From a checkpoint of a small image classifier: widths [160, 320, 640, 1280], trained on photos of plants, animals and fungi (iNaturalist).
Rows from block 6, named by matrix and row number. Rows with one number belong to one channel. Each number is 128 + 24 x the weight over its row's rms, rounded and kept within 0 to 255. All counts start at 0. After the name is the row's rms in percent of the matrix's.
# convs1: first pointwise conv (model.blocks.6.convs.1.weight, 640x640x1x1), inputs 321-427
# convs3: second pointwise conv (model.blocks.6.convs.3.weight, 640x640x1x1, transposed), outputs 321-427
convs1.236 100 [117  91 126  64 138 147 150 159 178 112 159 177  39 146 118 161 122  88 121 118 172 107 120 169  95 131 165 117 105 144 133 129 167 134 153 168 125 125 144 120 177 143 144 122 124 131 118 123 120 130 131 139  93 170  99 148 160 121 129 110 145 132 135 124 132 149 117 114 131  90  90 101  82 151 166 122 137 139 102 102 130  89  80 111  90 112 140 105 121 110 177 149 147 114 121 136 119 108 143  81  90 113 118 149 136 123 133]
convs3.236 103 [133 114  94 144 140 107 214 150 144 138 102 129 111 129 149 160 112 140 116 111 126 126 130 149 131 100 163 141 156 144 115 149 122 138  89 151 165 106 119 143 100  89 115 137 103 127 136 122  86  88 139 104 128  99 181 113 121  86 168 141 133  73 113 120 142 115 142  98 108 106 130 119 140  94 176 111 146 104 160 131 116 148 135  94 139 110 119 139 129 135 117 128 116  41 139 117 135 123 163 131 140  99 153 165 107 104 133]
convs1.237 098 [147 111 139 132 107 138 146 150 153 118  99 125 114 101 111 145 124 153 109 146 114 120 101 145 129 143 119 101 133  65 169 100 113 135 106 110 113 135 125 148 152 127 100 133 103 106 136 150  86 135 143 120 138 190 116 139 152 138 109 131 183 103 132 142 123  76 151 136 108 131  73 152 188 101 123 129 156 144 130 136  52 120 117  82 184 120 101 130 120 116 150 126 132 131 137 117 153 131 123 152 127 122 118 142 137  80 113]
convs3.237 098 [147 115 159 117 136 152 120 167 158 130 135  86 115 108 138 147 157 169 124  95 139 153  97  95 111  77 142 144 108 157  95 114 127 163 118 130 154 147 121 114 159 126 156 137 153 143 126  79 154 152 132  72 147  76 124 138  86 147 112 122 141 128 122  89 131 126 143 140 120 162 127 161 116 114 123 146 130 124 135 160 113 147 125 110 128 109 136 132 130 144 176 152 105 127 128 109 134 112 115 137 109 138 140 126 104 170 188]
convs1.238 099 [142 138 139 131 147 127 174 144 140  96 106 149 128  96 129 135 113 101 123 118 118 104 147 116  80 112  79 142 109 152 140 143 146 181 153 155 137 113 186 102 122 137 104 166 152 193 137 126 122 131 167 112 115 133  88 133  96 160 115 138 132  72 170 142 114 133 128 144 125 109 112 130 130 164  89 113 109 144 161 105 133  69 145 142 141 140  89 130 146 126 156 184 164 113 133 121 142 128 172 119 157 124 124 115 175 174 120]
convs3.238 099 [115 109 121 130 140 170 141 130 166 173 126 119 141  92 186 142 108 129 108 157 151 129 112 107 118 111 114  95 142 121 164 106 103 158 144 107 151 114 120  98 140 148 145 131 142 151 181 110 113 142  93 143 140 136 179 107 202 131 102 151 128 147 146 102 154 151 144 127 127 116 146 137 157 142 119  98 129 132 137  91  99 160 142 186 113 145 104 161 119 107 120 150 126 116 127 102 121 164 131 138 113  91 144 139 110 189 140]
convs1.239 099 [131 147 151 171  98 116  53 108 113 138 119 123 103 121 104 131 112 144 180 153 122  97 118 162  87 122 133 132 138 101 118 143 145 155 159 119 142 165 124 147 111 144 178 100 143 151 112 151 115 100 115 132 154 166  84 142 142  90 138 107 142 123 138 111 114 136 106 120 141 147 109 138 184 120 106  53 147 150 162  90 169 104 138 160 139 101  92 147 126 140 131 104  73 130 190 106 154 160 161 149 174 158 111 130 164 106 130]
convs3.239 102 [151 144 162 134 156 128 153 156  81 141 117 128 117 162 132 118 112 128 127 101 143 127 127 113 117 143 125 132 196 133 121  97 125 153 128 127 113 120  85 138 169 148 124 132 152 133 130 123 128 105 108 141 105 115 161 100 138 131 135 112 166 166 128 134 184  90 142 139 101 116 136 162  82 162 158  95 155 113 172 169 109 167 109 132 129  66  96 104 167 177 125 161 140 126 131 124 129 110 126 132 123  98 126 141 111 157 166]
convs1.240 099 [101 121 159 118 110 121  63 127 163 120 118 133 130 135 149 101  91 117 135  78 141 155 105  86 158 160 136 129 155 164 129  79 150 132 121 113 125 144 131 139  90  84 118 131 162 124 132 127 103 145  96 119 129 161 143 118 115 122 150  97 154 101 152  93 146 129 145  92 140 138 103 120  95 138 127  80 129 153 134 120 156 153 142  92 119  95 143 141 134 106 144 148 154 117 104 139 119  85 143 107 187 139 163 131 109 107 117]
convs3.240 100 [150 155 132 125  94  87 143 138 128 159 151 117 102 105 102 122 128 141 122  77 125 130 129 133 155 116 105  88  94 144 138 116 136 116 144  90 119 132  97 115 103 153 123 147 158 110 161 122 144 132 126 114 110 130 143 127 124 118 109 122  94 108  94 122  80 101 107 124 142 138  78 115 137 121 105 129  68 115 108 130 135 123  55 119 126 138 134 146 120 164 132 111 137 130 173 127 136  81 181 144 124 126 131 146 116 119 176]
convs1.241 101 [123 148 124 129 116 106 129 115 146 148 127  89 135 143 126 162 112 154 112 112 136 106 123 114 123 163 109 115 148 117 112 172 128  93 152 126 129 109 162 138 118 111 136 154 154 114 132  93 110 147 124  95 121 130  90 139 166 146 143 131 163 111  94 141 101 146 128 134 137 129 134 129 102 117 140 136 155 117  93 132 158 172 114 104 131 132 111 133 119 134 120  63  87 104 160  66 120 104 117 137 104 144 101 129 148 104 146]
convs3.241 099 [ 86 107 130 122 115 124 142 115  81 151 157  82 130 116 140 103 139 122 134 135 139  87 130 118 109 150  94 138 132 158 129 158 122 142 133 128  97  95 122 108 127  90 132  71 141 162 163 118 115 111 119 154 166 135 136 144 163 121 124  98 110 164 166 138 139 137 131 132 156 102 140 114 126 174 108 134 136 146 126 131  45 140 154 163  97 142 109 111 114 156 115 113 140 128 133 164  82 170  74 107 107 145 128 163 125 144  90]
convs1.242 098 [140 151 165 152 165 151 151 136 122 110 126 130 134  92 144 137 114 126 133 168 113 123 105 137 169 122 125 164 125 131 122 131 187 147  91 104 144 153  96 102 110 114 134 115 105 138 109 107  98 130 119 154 116 111 163 131  97  82 117 120 150 114 139 106 148 112 141 119  86 156  93 159 153 164 132 138 139 103 113 141 119 118 107 135 152 131 141  98 117 125 104 118 196 117 111  80  64 138 131 143 133 129 131 111 156 127 112]
convs3.242 100 [123 113 149  91 111 107 132 106 107 120 126 127 130 174 130 147 111 108 121 110 123  89 113 158 108 117 152 109 166 110 127 132  85 135 105 161 146 143  77 147 112 129 113 130 120  98 146  87 138 101 145 126 180 101 105 167 178 153  87 114 132 144 152  83 129  89  94 137  94 103 153 117 132 114  71 137 128 143 128 130 131 151  99 123 105  77 109 164 123 123 128 169  78 133 157 117 105 117 110 101  89 132 100 157 119 130 148]
convs1.243 098 [165 126 121 122 135 106 140 142 133 209 115  58 138 143 104 114 148 108 112  77 138 166 111 107 156 150 132 122 167 100 125 130  80  77 110 115 130 117 144 136 132 115  83  96 122 108 146  87 100 119 104 125 136 110 142 142 160  93 107 148 130 121 144  97 145 144 141 164 114 104  79 153 162  82 135 123 127 105 149 128  96 182 106 143 117 158 134 149 129 127 144 147 123 105 102 126 130 160 160 174 106 138 132 100 102 161 135]
convs3.243 102 [163 172 116 148 156  98 123 141 118 110 115 120 130 144 138 157 140 111  90 159 153 158  91 138 132 104 154 103  94  92 143 124  70 122  79 107 128 121 129 113 130 117 123 109  99 149 153 163 127 143 155  64 138 121 140 117 134 154 131 140 119 105 110 132 117 133 119 113  88 157 175 143 139 120 158  82 116 124 117 102 158 120 128  99 118 151 112  93 113 129 135 111  73  80 143 141 117 130 108 144  90 125 115 137 112  83 139]
convs1.244 097 [113 174 133 127 141 131 115 120 121 121 121 139 151 131 108 142 124 134  98 104 144 138 138 122 111 120 134 124 117 126 139 142  97 122 108  79 140  88 134 147 101 153 109 129 127 144 138 109 127 111 126 147 123 140 139 139 106  99  95 170 103 153 143 140 117  91 100 136 109 112 168  75 147 102 150 135 142  70 163 155 133 167 133  99 141 114 135 120 110 157 103 125 101  90 113 134 104 140  98 131 147  96 103 128 125 180 116]
convs3.244 102 [163 139 159 165 113  75 133 122 104  76 167 154 113  83 147  84  91 134  79 120 110 142 115 136 129 127 146 143 123 116 117 147  91 106 106 118 166 142 113 112 148 139 142 106 127 134 112 109 154 134 144 131 134 169 127 141  69 133 136 139 103 147 131 167 110 107 126 115 132 164 133 112 144  81 130 142  77 112 138 116  99  98  67 130 161 138 127 140 124  85 100 146 149 170 160 135 156 161 116 162 110 144 124 100  91 130  99]
convs1.245 100 [138 124 129 129 132 124 155 155 144 103 131 146 115 119 100 102 141 140 173 183 154 120 117 107 137 133 134 162 149 100 120 108 127 207 160 138 127 162 141 123  78 133  99 125 172 160  90 114  97  63 130  79 140 135 165 130 155 176 113 168 122 112 125 155 160  73 126 139 162 149 111 129 128  88 116 148 144 145 125 134 106 132 116 140 170 118 120 134 110 142 111  98 141 126 108 138  52 148 119 119 165 123 151 104 146 125 158]
convs3.245 099 [168 163 133 129 105 146 132 114 163  89 162 123 110 161 111 148 101 141 110 125 104 165 117 127 138  98 130 165 160 125  86 142  80 126 133 205  83 145  99 124 109 110 131 115  78 144 136 113 142 156 152  82 126 116 113 127  92 128 138 170 146 109 126 121 124 115 115 116 118 116  85 107 156 108 136 152 117  66 108 164 162  78 124 121 146 114 122 123 106  85  85 140  73 156 148 123 133 142 139 187 147 170 150 147 139  94 138]
convs1.246 100 [162 112 123 171 151 146 114 153 133  89 158 177 120 143 152 112 130 120 178 142  98 117 164 130 118 156 108 143 168 131  88 108  89 136 139  90 144 148 168 122 155 179 118 107 134 145 137  82 136 140 156 127 148 169 142 128 114 108  80  99 139 130 132 170 137 122  63 146 124 133  84 146 133 133 108 140 147 119 170 145 142 101 141 110 141 109 180 118 113 113 122 167 104  76 131 144 112 165 121 202 119  96 135  82 127 164 134]
convs3.246 106 [117 145 111  79 112 129 150 107 130 100 169 121 131 140 105 102 130 106 108 108 113 115 143 146 119 126  89 140 146 138  95 146 124 143 153 110 100  77 134 132  60 140 106 130  99 121 104  88 115  85 107 133 103 151 102 145 134 137 183 125 107  89 149 116 145 107 152  97 125 135 137 127 137 102 117 129 135 101 133  95 155 126 115 119 100 110 140 117 110  99  89  84 130 135 138 100 114 145 103  94 126 129  88 158 102 102 111]
convs1.247 101 [ 66 135 107 124  91 103  91 159 157 121  98 114 148 111 108  76 116 150 107 119 162 114 129  98 168 125 164 170  97 111 154 112 125 143 131 118 101 118 119 115  96 128 111 119 112 174 132 123 118 183 104  82 113 129  99 156 146 114 149 150  64 105 113 138 107 145 135 118 185 109 104 127 130 146  80  97 116 156  95 125 128 168 140 140 145 129  75 121 147 109 114 135 109 115 142 161 139 133 122 154 213 166 137 106 115 128 133]
convs3.247 104 [152 158 141 129 109 110 157 111 125 130 161 165  96 139 162 120 125 141 155 129 174 159 163 146 172  85  76 114 102 172 168 127 178 136 110 129 144  94 138 152 129 151 158 135  94 156 132 154 102 101 152 155 130 151 111 137 143  86 135 108 158 177 101 108 112 134 137 135 147 190 158  89 135 146 144 153 156 144 153 151 127 156 111  68 166 131 164 137 136 127 114 152 170  89 126 144 132  84 123  98 138 133 177 162 123 141 141]
convs1.248 098 [141 154 142 172 171 115 173 136 122 132 135 125 128 133 127 116 129 188 134 131 132 134 116 130 135 138 143 117 144 103 146 116 132 116 137 126 171 156 174  90 118 125 139  82 135  91 135 135  71 118 127 134 179 163 147 123 109 159 131  95 140 123 140 118 139  92 110 107 109 147 126  95 157  81 105 176 131 105 142 126 124  79 114 100  55 124 123 109  88 147  87 147 115 161 177 112 138 120 114 110 134 146 151 162 163 123 148]
convs3.248 100 [123 127 147 149 140 115 137 131 111 151 159 133 118 165  96 149 130  93 150 124 133  85 120  92 139 129 123 119 187 138 136 165 127 117 144 141 155 101 121 152 133 138 104 161 100 161 105 143 135 139 124 154 144 137  88 134 117 133 144 153 123 147 137 137 132  65 173 150 154 134 141 163 143 157 130 138 181 104 110 145 167 112 111 127 174 125 161 160 139 129 105 174 118 122 139 114 128 166 114 108 147 155 176 131 133 126 142]
convs1.249 102 [ 85 125 138 101 156 113 111 150 119 157 170 145 139  93 128 107 143 132 134 147 125 122 103 159 134 136 118 129 133 125 119 111 109 130 148 112  97 147 149 115 115 164 143 118 117 154 129 157 107 180 100 126 122 184 124 122 118 136 152 113 115 112  96 144 107 122  90  95 102 115 166 133 130 117 114 152 115 115 146 114  92 131 138 112 112 111 136 132 185 153 149  98 103 141 129 110 146 153  87 168 144 126 112 109 112 115 116]
convs3.249 107 [ 82 110 156 149 110 177 153 114 132 130  91  94 130 114 144 124  99 140 122 107 142 187 167 122 139 158 119 161 102 130  78 142 137 104 151 163 127 123 110  96 120  90 115 122 121 156  92 130 131 128 135 159  95 113 106 131  83 133 110 136 140 146 140 127 130 158 125 188 152  95 150 155 140 140 140  70 149 163  99 142 101 134 153 143 132 151 117 148 139 107 140 123 115  83 152 146 110 158  99  97 146 162 148 132 154 109 107]
convs1.250 100 [107 128 126 131 126 108 149 140 142 113 123 167 122 104  91 118 110 158 137 218 132 130 114 115 121 126 130 132 128 126 119 110  84 145 135 101 122 145 143  93 141 141 107 121 109 124  94 118  96 118 115 123 103 144  93 133 105 109 145 139 143 116 122 151 109 109 191 129 104 168 129 149 128  90 141 130 166 159 143 145 110 126 148 103 141 150  85 141 141 159 150 132 146 132 151 127 152 108 114 157 121 156  92  72  96 136  79]
convs3.250 099 [143  97 111 161 129 132 131 152 136 149 111 156 153 134 123  91  94 151 118 141 169 151 130 105 107 113 103 140 130  99 142 121 102  82 146 120 102 129 120 107 158 123 102 135 132 126 151 203 137  85 125 167 101 119 158  74 132 121 121 160  86 125 111 151 130 109 147  98 152  96 142  91 157 110 130 106  75 138 147 149 123 104  89 126 109 145  91 174 126 128  93 133  90 109  92 171 169 115 142 132 168 135 140 163 108  89 128]
convs1.251 099 [166 138 115 142 144 129 108  99 149 143 129 131 134 131 145 123 152 164  88 127 132 111 104 179 135 133 129  84 135 141 110 117  99 131 104 128 132 157  93 103 147 137 139  96 141 127 101 143  94  57 120 110 161 114 114 144 107 148  98 104 137 168 130 174 138 135 166 148  99 103 108 149 140 136 105 143 158 131  87 130  81  69 131 120 163  84 143  98  83  92 105 122 149 143 125 150 128 158  90 143 172 137 154 112 180 135 121]
convs3.251 096 [ 64 113 128  92 132  98 123 156 151 137 115 155 115 174 171 181 106 140 109 154 129 100 104 145 127 150 159 132 101  88  95  94 167  86 118 134 129 112 123 131 159 147 117 110 100 132 155 140 136 124 137 142  86 125  96 127 114 156 169 164 133 124 133 103 156 140 145 101 159 140 137 137  77 102 119 152 168 132 139 133 165  90 120 127 118 112 142 116 103 122 143 156  83 119 124 147 109 159 134 138 125 160 149 145 122 137 152]
convs1.252 099 [121 142 131  94 128 113 127 175 114 144 123  77 151 175 128 154 116 131 115  88 140 135 162 149 112 155 112 118 186  66 155 129 105 178 129 141  99  87 134 154 135 141  93 133 133  93 131 163 128 167 154 117 155 137 154 133 132 101  95 144  85 114  87  94 129 147  96  96 109 114 132 119 130 134 115 172 106 102 130 138 122 144 124  77 107 152 126 135 113 142 140 124 131 139 147  95 140 120 139 135 133 136  96 149 129 111 153]
convs3.252 102 [ 91 140 121 141 108 103  81 170 107  93 151 147 110 144 135 140 167 112 140 119  98 133 114 130 127 111 134  86 124 132 119 131 138  81 146 123  84 129 146  92 121 104 126 113 119 123 105  97  98 106  82 123 103  77 145  83 141 114 127 176 130 101 129 100 121 115 139 102 114 124 167 101 140 126 156 154 195 127 134 127  88 129 161 135 155  97  96 126 139 129 118 127 151  73 109 129 149  64 104 133 137  94 135 160 125 119  94]
convs1.253 101 [167 172 194 169 125  81 174 117 116 143 161 121 112  91 157 107 141 172 134 138 126 101 134 108 141 103  80  73 144 131 119  86 127 121 131 147 135 154 119 108 141 124 130 138 146 101 118 173 143 117 154 122 132 137 118 138 121 116 107 119 109 125 157 126 118  84 123 136  82  89 134  92 132  54 120 137 135  96 151 133 127 127 125 102 133  89 101 150 127 139 123 109 125 131 132 166 132 145 135 141 129  89 127  95 136 117 153]
convs3.253 098 [127 179 172 148 114 142 142 103 170 126 155  72 109 147 143 134 122 177 117 125 121 167 131 164 126 158  92 153 115 138  85  98 125 119 130 112 122 125 112 157 123  85 144 135 149 144 138 110 121 137 155 149 121 134 159 153 123 147 119 130 152 139 151 173 108 110 108 168 109 126 133 123 164 133 159 122 114 173 175 131 149  90 133 140 134 120 111  91 147 123 143 150 133 151 109 144 117 124 108 131 105 112 117 136 127 103 129]
convs1.254 099 [127 135 120 103 107 124 132 156 133 105 113 114 161 123 120 176 131 113  89 111 149 133 131 128 111 149 104 141 110 128 117 123 133 134 117 105 132 137 135 114 114 159 167  99 125 110 143 183 116 102 188 133 138 151 102 131 136 107 112 188 147 116 148 161 152 135 149 139 132 116 140 150 110 142 172 151 129 108 160 145 127 121  12 123 114 102 148 112 162  88 140 148 130 142 135 165 176 152 115 120  64 134  93 130 140 136 123]
convs3.254 100 [142 124 104 144 138 130  95 130 125 130  91 142 105 137 115 139 110  68 156 148 144 143 132 113 136 109  75 152 161 115 180 109 127 119 141 119 120 134 115  93 101 123 115  98 150 110 129 155 142  72 150 131 153 124 142 154 151 119 110  91 118 136 110 141  95 123  93 151 173 121 133 109 124 136 101 125 129 146  90 152 154 104 138 148 123 119 135 154 154 134 113 114 129 139 111 123 145 153 125  78 136 163 143 117 141 111 160]
convs1.255 100 [102 110 120  89 147 151  85 147 117 156 101 181 115 162  54 116 121 149 123 116 124 121 152 145  96 127 154 133 126 119 139 155 125 125 129 121  73  42 134 139 162 105  98 153 102 105 143 122  80 128 135 154 121  99 141 170 114  78  99 157 131 125 107 123 130 185 152 146 112 159 100 145 117  97 120 162  95 108 112 143 106 123 122 158 136 123 109 139  89 141  91 121 112 137 117  52 121 113 134 130 192 126 123 111  68 132 114]
convs3.255 095 [117 154 110 106 144  93 162 100 112 115 147 130 136 138 133 102 128  61 120 144 119  85 108 114  95 117 146 127 144  92 105 109 105 118  98 111 162  88 138 125  83 138 137 124 128 129 118 131  86 135 138 126 117 101 119  84 107 107 129 112 108 119 140  88 107 102 113 151  99 176 144 110 127  71 122 120 138  81  81 123 116 127 131 118 152 141 150 107 131 162 139 163 103  81 165  82 135 149  93 153 158 125 126 146  94 147 122]
convs1.256 100 [137  93 165 126 119 126 130 113 152 167 124 155 172  98 143  81 116 132 106 124 145  87 137 104 157 135 134 101 153 122  95 117 161 143 127 127  92 154 142 113 159 122 148 155  94 112 140 155 112 151 109 163 128  91 132 136 181 130 149 151 134 105  96  94 164 116 142 157 119  92 117 122 138 131 100 127 140 125 107  86 115 125 159 180 128  77 149 159 133  86 192 134 146 130 141 135 124 137 117 144 163 142 122 129 116 128 149]
convs3.256 099 [136 143 159 114 121 104 152 115 190 123 139 123 127 125 132  87 119 119 139 125 113 170 107 127 130  84  96 123 153 151 106 115  93 130 151 143 100 136 145  98 155 121 115  73 138 164  82 114 160 137 120 120 109 140 149 159 141 130 128 113 128 123 106 174  62 123 179 128 123 154 165 117 135 115 123 136 118 129 169 160 132 110 138  92 137 149 101 133 178 175 123 167 115 141 123 138 147 124 122 220 125 103 183 136 140  74  80]
convs1.257 098 [149 115 122 147 114 127 131 157  72 188  81 157 139 174  88 124 176 173 142 166 140 102 119 108 113 134  70 113 125 111 128  93 120 165 143 126  74 108 122 119 119 116 117 128 105 116 131 148 116 125 114 113 112 103 135 127 109  91 124 157 103 119 142 122  89 134 111  76 124 136 126 104 122 129 110 140  87 129 135 134 128 149 124 110 111 129 133 165 110 156 114 134  79 128 127  72 110 113 146 134 106 145 144 141 108 148 144]
convs3.257 097 [136  87 132 129 122 126  82 138 148 131 131 123 113 129 111 136 138 135 102 102  98 145 174 137 106 159 128 156 118 136 165 147 144 115 134 133 140 131  96 145 167 140  92 147 100 119  97 168 142 110 114 136 152 121 112 154 146 115 134 129 117 122 152 120 142 135 151 118 101  85 112 143 148 136 137 127 141  96 166 139 141  98 105 116  99 132 108 124 136  98 106 114 130 151  90 129 137 137 145 120 100 127 121 101 118 157 140]
convs1.258 099 [122 122 130 141 124 137  90 106 143 146 144 109 146 103 150 117 143 134 129 145 134 132 145 113 136 165 116 117  97 143 130  80 110 161 161 130 117 168 108  96 135 139 123 125 152 136 128 180 110 134 151 157 138 139  76 116 112 118 144  88  90 115 138 118 155 138 142 150 172  97 145 139 112 155 136 158 151  94 126 158 126 129 127 135 154 126 126 129 126 145 117 120 154 112 119 160 115 134 184  88  85 119 126 104 129 126 118]
convs3.258 098 [121 167 145 100 138 107 109 119 138 127 169 153 159 157 163 107 138 147 164 139  99 135 105 165 106  95 143 142 137 140 131 165 126 121 134 109 186 135 124 133  83 164 146 134 105 113 148 137 125 167 117  90 132 173 172 148  83  48 128 102 135 167 100 140 160 156 153 128 151  93 130 142 120 108 174 133 128 116 159 111 140 100 111 134 128 118 156  97 103 124 122 118 122 119 135  91 151 117 104 114 149 125 126 152 103 141 183]
convs1.259 099 [121 121 111 105 119 154 125 147 122  91 127 112 163  99  90 118 155 153 132  98 145 109 151 144 127 110  73 115  98 106 134 119 144 142 113 126  89 108 139 144  89 141 151 149 116 112  97 161 189 143 107  99 113 134 119 170 142 156 142 159 158  78 136 159 141  89 157 101 131 121 155 118 160 165 133  87 107 117 202 101 139 121 128 108 132 120 170  85 125 116 111 169 135 115 135 149  89  81 121 136 139 110 102 113 115 167 123]
convs3.259 095 [162 142 115 139 123 148 107 139 103  91 140 134  96 202  95 139 105 134 156 108 129  75 110 139 132 130 138  90 119 151 143 126 142 130 101 161 114 163 132 159  72 162 126 114  85 117  86 134 123 108 129 140 140 127  93 126 146 126 101 128 101 139 118 114 160 146 173 162 133 137 117 131 140 156 150  98 114  97  86 133 135 148 124 108  87 165 153 163 123 115  98 139 111 160 137 115 130 104 132 109 131 148 150 128 109 155 137]
convs1.260 099 [124 120 108 120  88 142 104 126  84 149 108 174 138 147 145 124  92 141 131 134 155 126 116 118 186 129  96  87 139 126 123 128 142  81 114  78 125 118 172 113 149  84 106 142  92 140 136 151 135 118 152 145  86 124 149 152 133 142 154 111 162 164 145 165  98 112 146 115  94 129 121 119 137 168 110 170 136 139 112 147 145 132 143 175 132 139 131 118 123 151 112 148 153 136 158 109 149  87 114 133 138 116 128 145 155 153  72]
convs3.260 103 [139 168 148 127 154 167 122 165 101 128 133 181 140  91  93 111 153 108  79 125  97 117 119 143  93  99 159 137 181 145  93 116  82 108 126  93 172 101 131 142 175 126 107 124 116 142 110 120 132 127 174 135 135 165 115 146 112 167 111 135 133 110 115 149 107 121 133 127  82 145 128 110  93 119 114 155  94 137 147 141 158  99 141 112 133 126 129 109 131  78 135 121 135 132 134  93  89 136 119  94 139 165 164 129 122 128  90]
convs1.261 101 [110  92 175 122  82 120 149  87 119  92 123 100 162 152  84 127 129 109 106 123 153 110 123 148 152 123 164 157 134 129 144 113 108 112  93 137 122 162 124 113 120 123 122 114 187 118 118 136 161 107  87 140 124 146 112 149  82  91 119 119 137 105 121  97 153 112 112 159 145 104 119  98 100 166 124 131 160 116 139 138 117 112 132 142 154 139 152 135 181 125 110 162 119 144 103 138 117  98 109 103 129 100 157 108 119 139 124]
convs3.261 101 [ 95 173 136 127 110 177 121 136 139 139 110  93 137 110 121 127 130 142 186 112 119 139 100 127  87 139  97 139 126 115 118 131  91 158 146 144 129 148 139 151 117 168 185 129 173 133 126 162 141 145 132 179 141 121 102 100 102 116  93 108 144 145 109 137 126 128 138 123 115 164 150 101 113 100 128 176 136 137 157 108 130 175 153 164  96  87 121 135 123 128 101 117 140 122 101 136 148 110 121 128 146 131 151 121 138 131 145]
convs1.262 100 [141 129 176  89 144 149 156 137 126 140 147 142  92 135 120 130  94 110 168 120 124 173 166 121 177 159 129 150 149 121 109 171  96 134 109  94 100  99 141 115 111 114 144 142 112 127  87 124 139 178 113 129 129 142 127 163 134  86 130 170 131 127 102 145 126 108 123 107  92 125 128  99 169 138  98 101 120 133 107 122 111 122 166 135  76 142 166  86 132  84 121 123 148 118 130 133 117 132 109 152 169 104 168  66 102 121 146]
convs3.262 099 [141  91 123 108 176 127 128 137 125 188  70 143 101 116 166 120 118 121 149 163 159 124 100  97 149 114 177 140 115 158 128 106 119 111 119 102 157 119  94  88 143 109 140 119 131 108 122 134 135 128 133 138 140 108 125 118 138 129  87  90 121 125 143 126 119 161 163 130 148  95 157 139  92 156 157  85 142 167 174 154 132 160 142 124 150 104 182 117 115 170 155 160 159 135 188 174 112 100 129 105 115 129 143 165 164 133 121]
convs1.263 099 [148 139 101 178 117 135 137 141 104 133 137 122 163 150 158 112 155 111 111 138 106 172 125 111 167 120  95 123  84  97 156 134 128 148 162  95 115 141 159 166 137 129 115 116 141  96 146 177 186 153 129 120 155 121 141 137 117  64 149 139  69 120 143 109 142 143 138 142  99 110 134 148 104 143 168 110 209 119 110 143 121 130 107 108  96 100 136 122 151 117 119 114 105 157 137 108 127 155 144 121  74 131  88 137 170 132 138]
convs3.263 094 [143 101 158 115 143 145  92 112 131 129 144 130 151 119 141 133 138 100  80 154 150 145 132 139  94 154 168 136 134  79 109 133  85 114 134  96 127 125 147 113 157 141  88 123 124 152 164 128 156 156 180 169 140 117 112 135 105 122 111 150 179 143 175 177 155 128 152 140 115 137 105 168 102 151 119 133 132 130 103  89 113 135 132 104 131 109 115  92 126  85 188 143 124  85 171 121 131 102 108 116 107 131 136  81 131 116 141]
convs1.264 097 [106 132 156 128 104 100 116 166  96  84 122 125 143 128 137  92 132 153 112 114 159  92 108 176 106 133 112 138 122 120 126 139 158 115 122 107 104 116 138 126 117 127 153 105 153 127  95 154 148 145 110 151 139 117  96 143 111 134 142 171 142  87 153 149 171 133 132 117 141 132 129  86 131 121 107 136  87  42 165 112 129 121  99  74 134 154 147 126 149 155 148 118 122 155 119 130 148 153 135 172 103 116 111 104 138 166 109]
convs3.264 097 [131 112 147 131 165 137 130  82 175 150 175 116 114  68 165 121 145 145  93 128 131 172 115 101 104 148 108 181 122 132  98 135 124 116 176 114 102 108 123 115 126 127 132 184 159 125 125  87 166 148 128 106  96 110 175 146 144 106 160 119 150 157 177 147 129 122 146 132 139 140 128 145 147 106 158 131 133 168 127 131  80 120 115 142 162 114 116 134 156 111 167 105 139 145 105 137 154 193 103 171 121  97 123 130 154 142 110]
convs1.265 098 [126 147 129 134 132 145 130 128 127 107 149 156 149 148 156 118 151 144 121 104 107 134 119 129 129  86 145 188 150 143 139 151 148 134 139  92 125 179  99 125 148 126 113 120 128  96 142 127 144 115 131 161 112 143 132 119 126 114  97 144 148  82 134 121 154 140 150 148 100 160 120 118 112 125  99 166 174 119 126 152 102 113 106  83 148  74 144 125 123 113 129 118 168 136 124 132  92 123 123 106 130 141 148 109 102 148 132]
convs3.265 101 [152 117 143 128 147 134 159 104 141 137 105 152 153  95 136 141 164 131 139 134 123 167 145 120 100  98 114 115 107 137 175 158 150 175 133  89 127 170 130 142 157 112 158 124 163 185 132 107 115  87 124 153  79 129 110 154 165 151 118 131 111 122 118 145  86 110 160 123 117 162 152 121 150 177 151 126  89 109 160 115  99 147 148 140 133 102 101 139 125  72 144 112 142 156 114 122 111 131 114 138 124 130 124 143 150 110 112]
convs1.266 100 [154 134 161 162 111 117 129 104 137 102 135 167 115 112 136 129  78 122 156 160  98  89 185 150 148 110 107 153 135 167 129 127 137 150 152 113 106 144 149 140 106 130 141 119 158 151 128 108 144 152 168 162 115 126 180 126 137 138 136 136 170  97 125 127 177 117 109  93 108 160 142 118 142 181 106  94 122 112 152 135 144  97 152 151 139 132 129 127 127 134 116  91 114 164 116 121 114 130 126 144 155 128 111 113 147  96  95]
convs3.266 101 [120 116 155 125 131 120 106 128 136 109 130 159 127 139 135 139 142 154 154 155 114 143 109 134 157 126 137  85 159 148  98 144 102 132  67 120 152 121 151 130  75 150 119 114 142 180 126 128 130 134 161 147 104 136 159 142 167  90  90 114 168 147 119 126 135 120 139 136 167 168 153 158 107 122 148 147 109 135 125  98 114 163 174 138 164 153 126 173 120 121 135 140 166 124 106 122 154  88 131 120 153 128 152 139 115  99 146]
convs1.267 100 [186 145 154 171 143 168 134 116 131  61 181 168  97 140 112  80 135  67 176 164 115  82 143 134 130 110 140 148 110 147 125 133 186 150 115 104 119 129 106 124 105 138 112  80  67 154 137 123 126  97 148 133 124 161 154 105 108 136 111  98 157  60 149 127 135 146 174 184 118 111  94 113 145 114 142 143 144  72 183 154 127 115 121 111  86 139 129 162 112 133  93 126 126 134 114  98 155 125 160 165 113 112 106 153 163 130 106]
convs3.267 100 [169 115 141  84  95 110 172 153 123 151 121  85 129 151 124 133  62 115 142 167 102 101 107 113 141 126 110 158  94 105 151 137 126 124  99 137 150 108 154 119 150  94 113 120 119 106 157 129 122 118 101 125 131 140 113 121 118 108 182 173 130 149 139 127 137  75 147 141 110 125  90  73 153 119 102 118 135 110 161 115 136 127 101 150 117 149 138  98 141 123 137 116 123 117 101 159 145 118 173 172 138 137  89  94 128 128 116]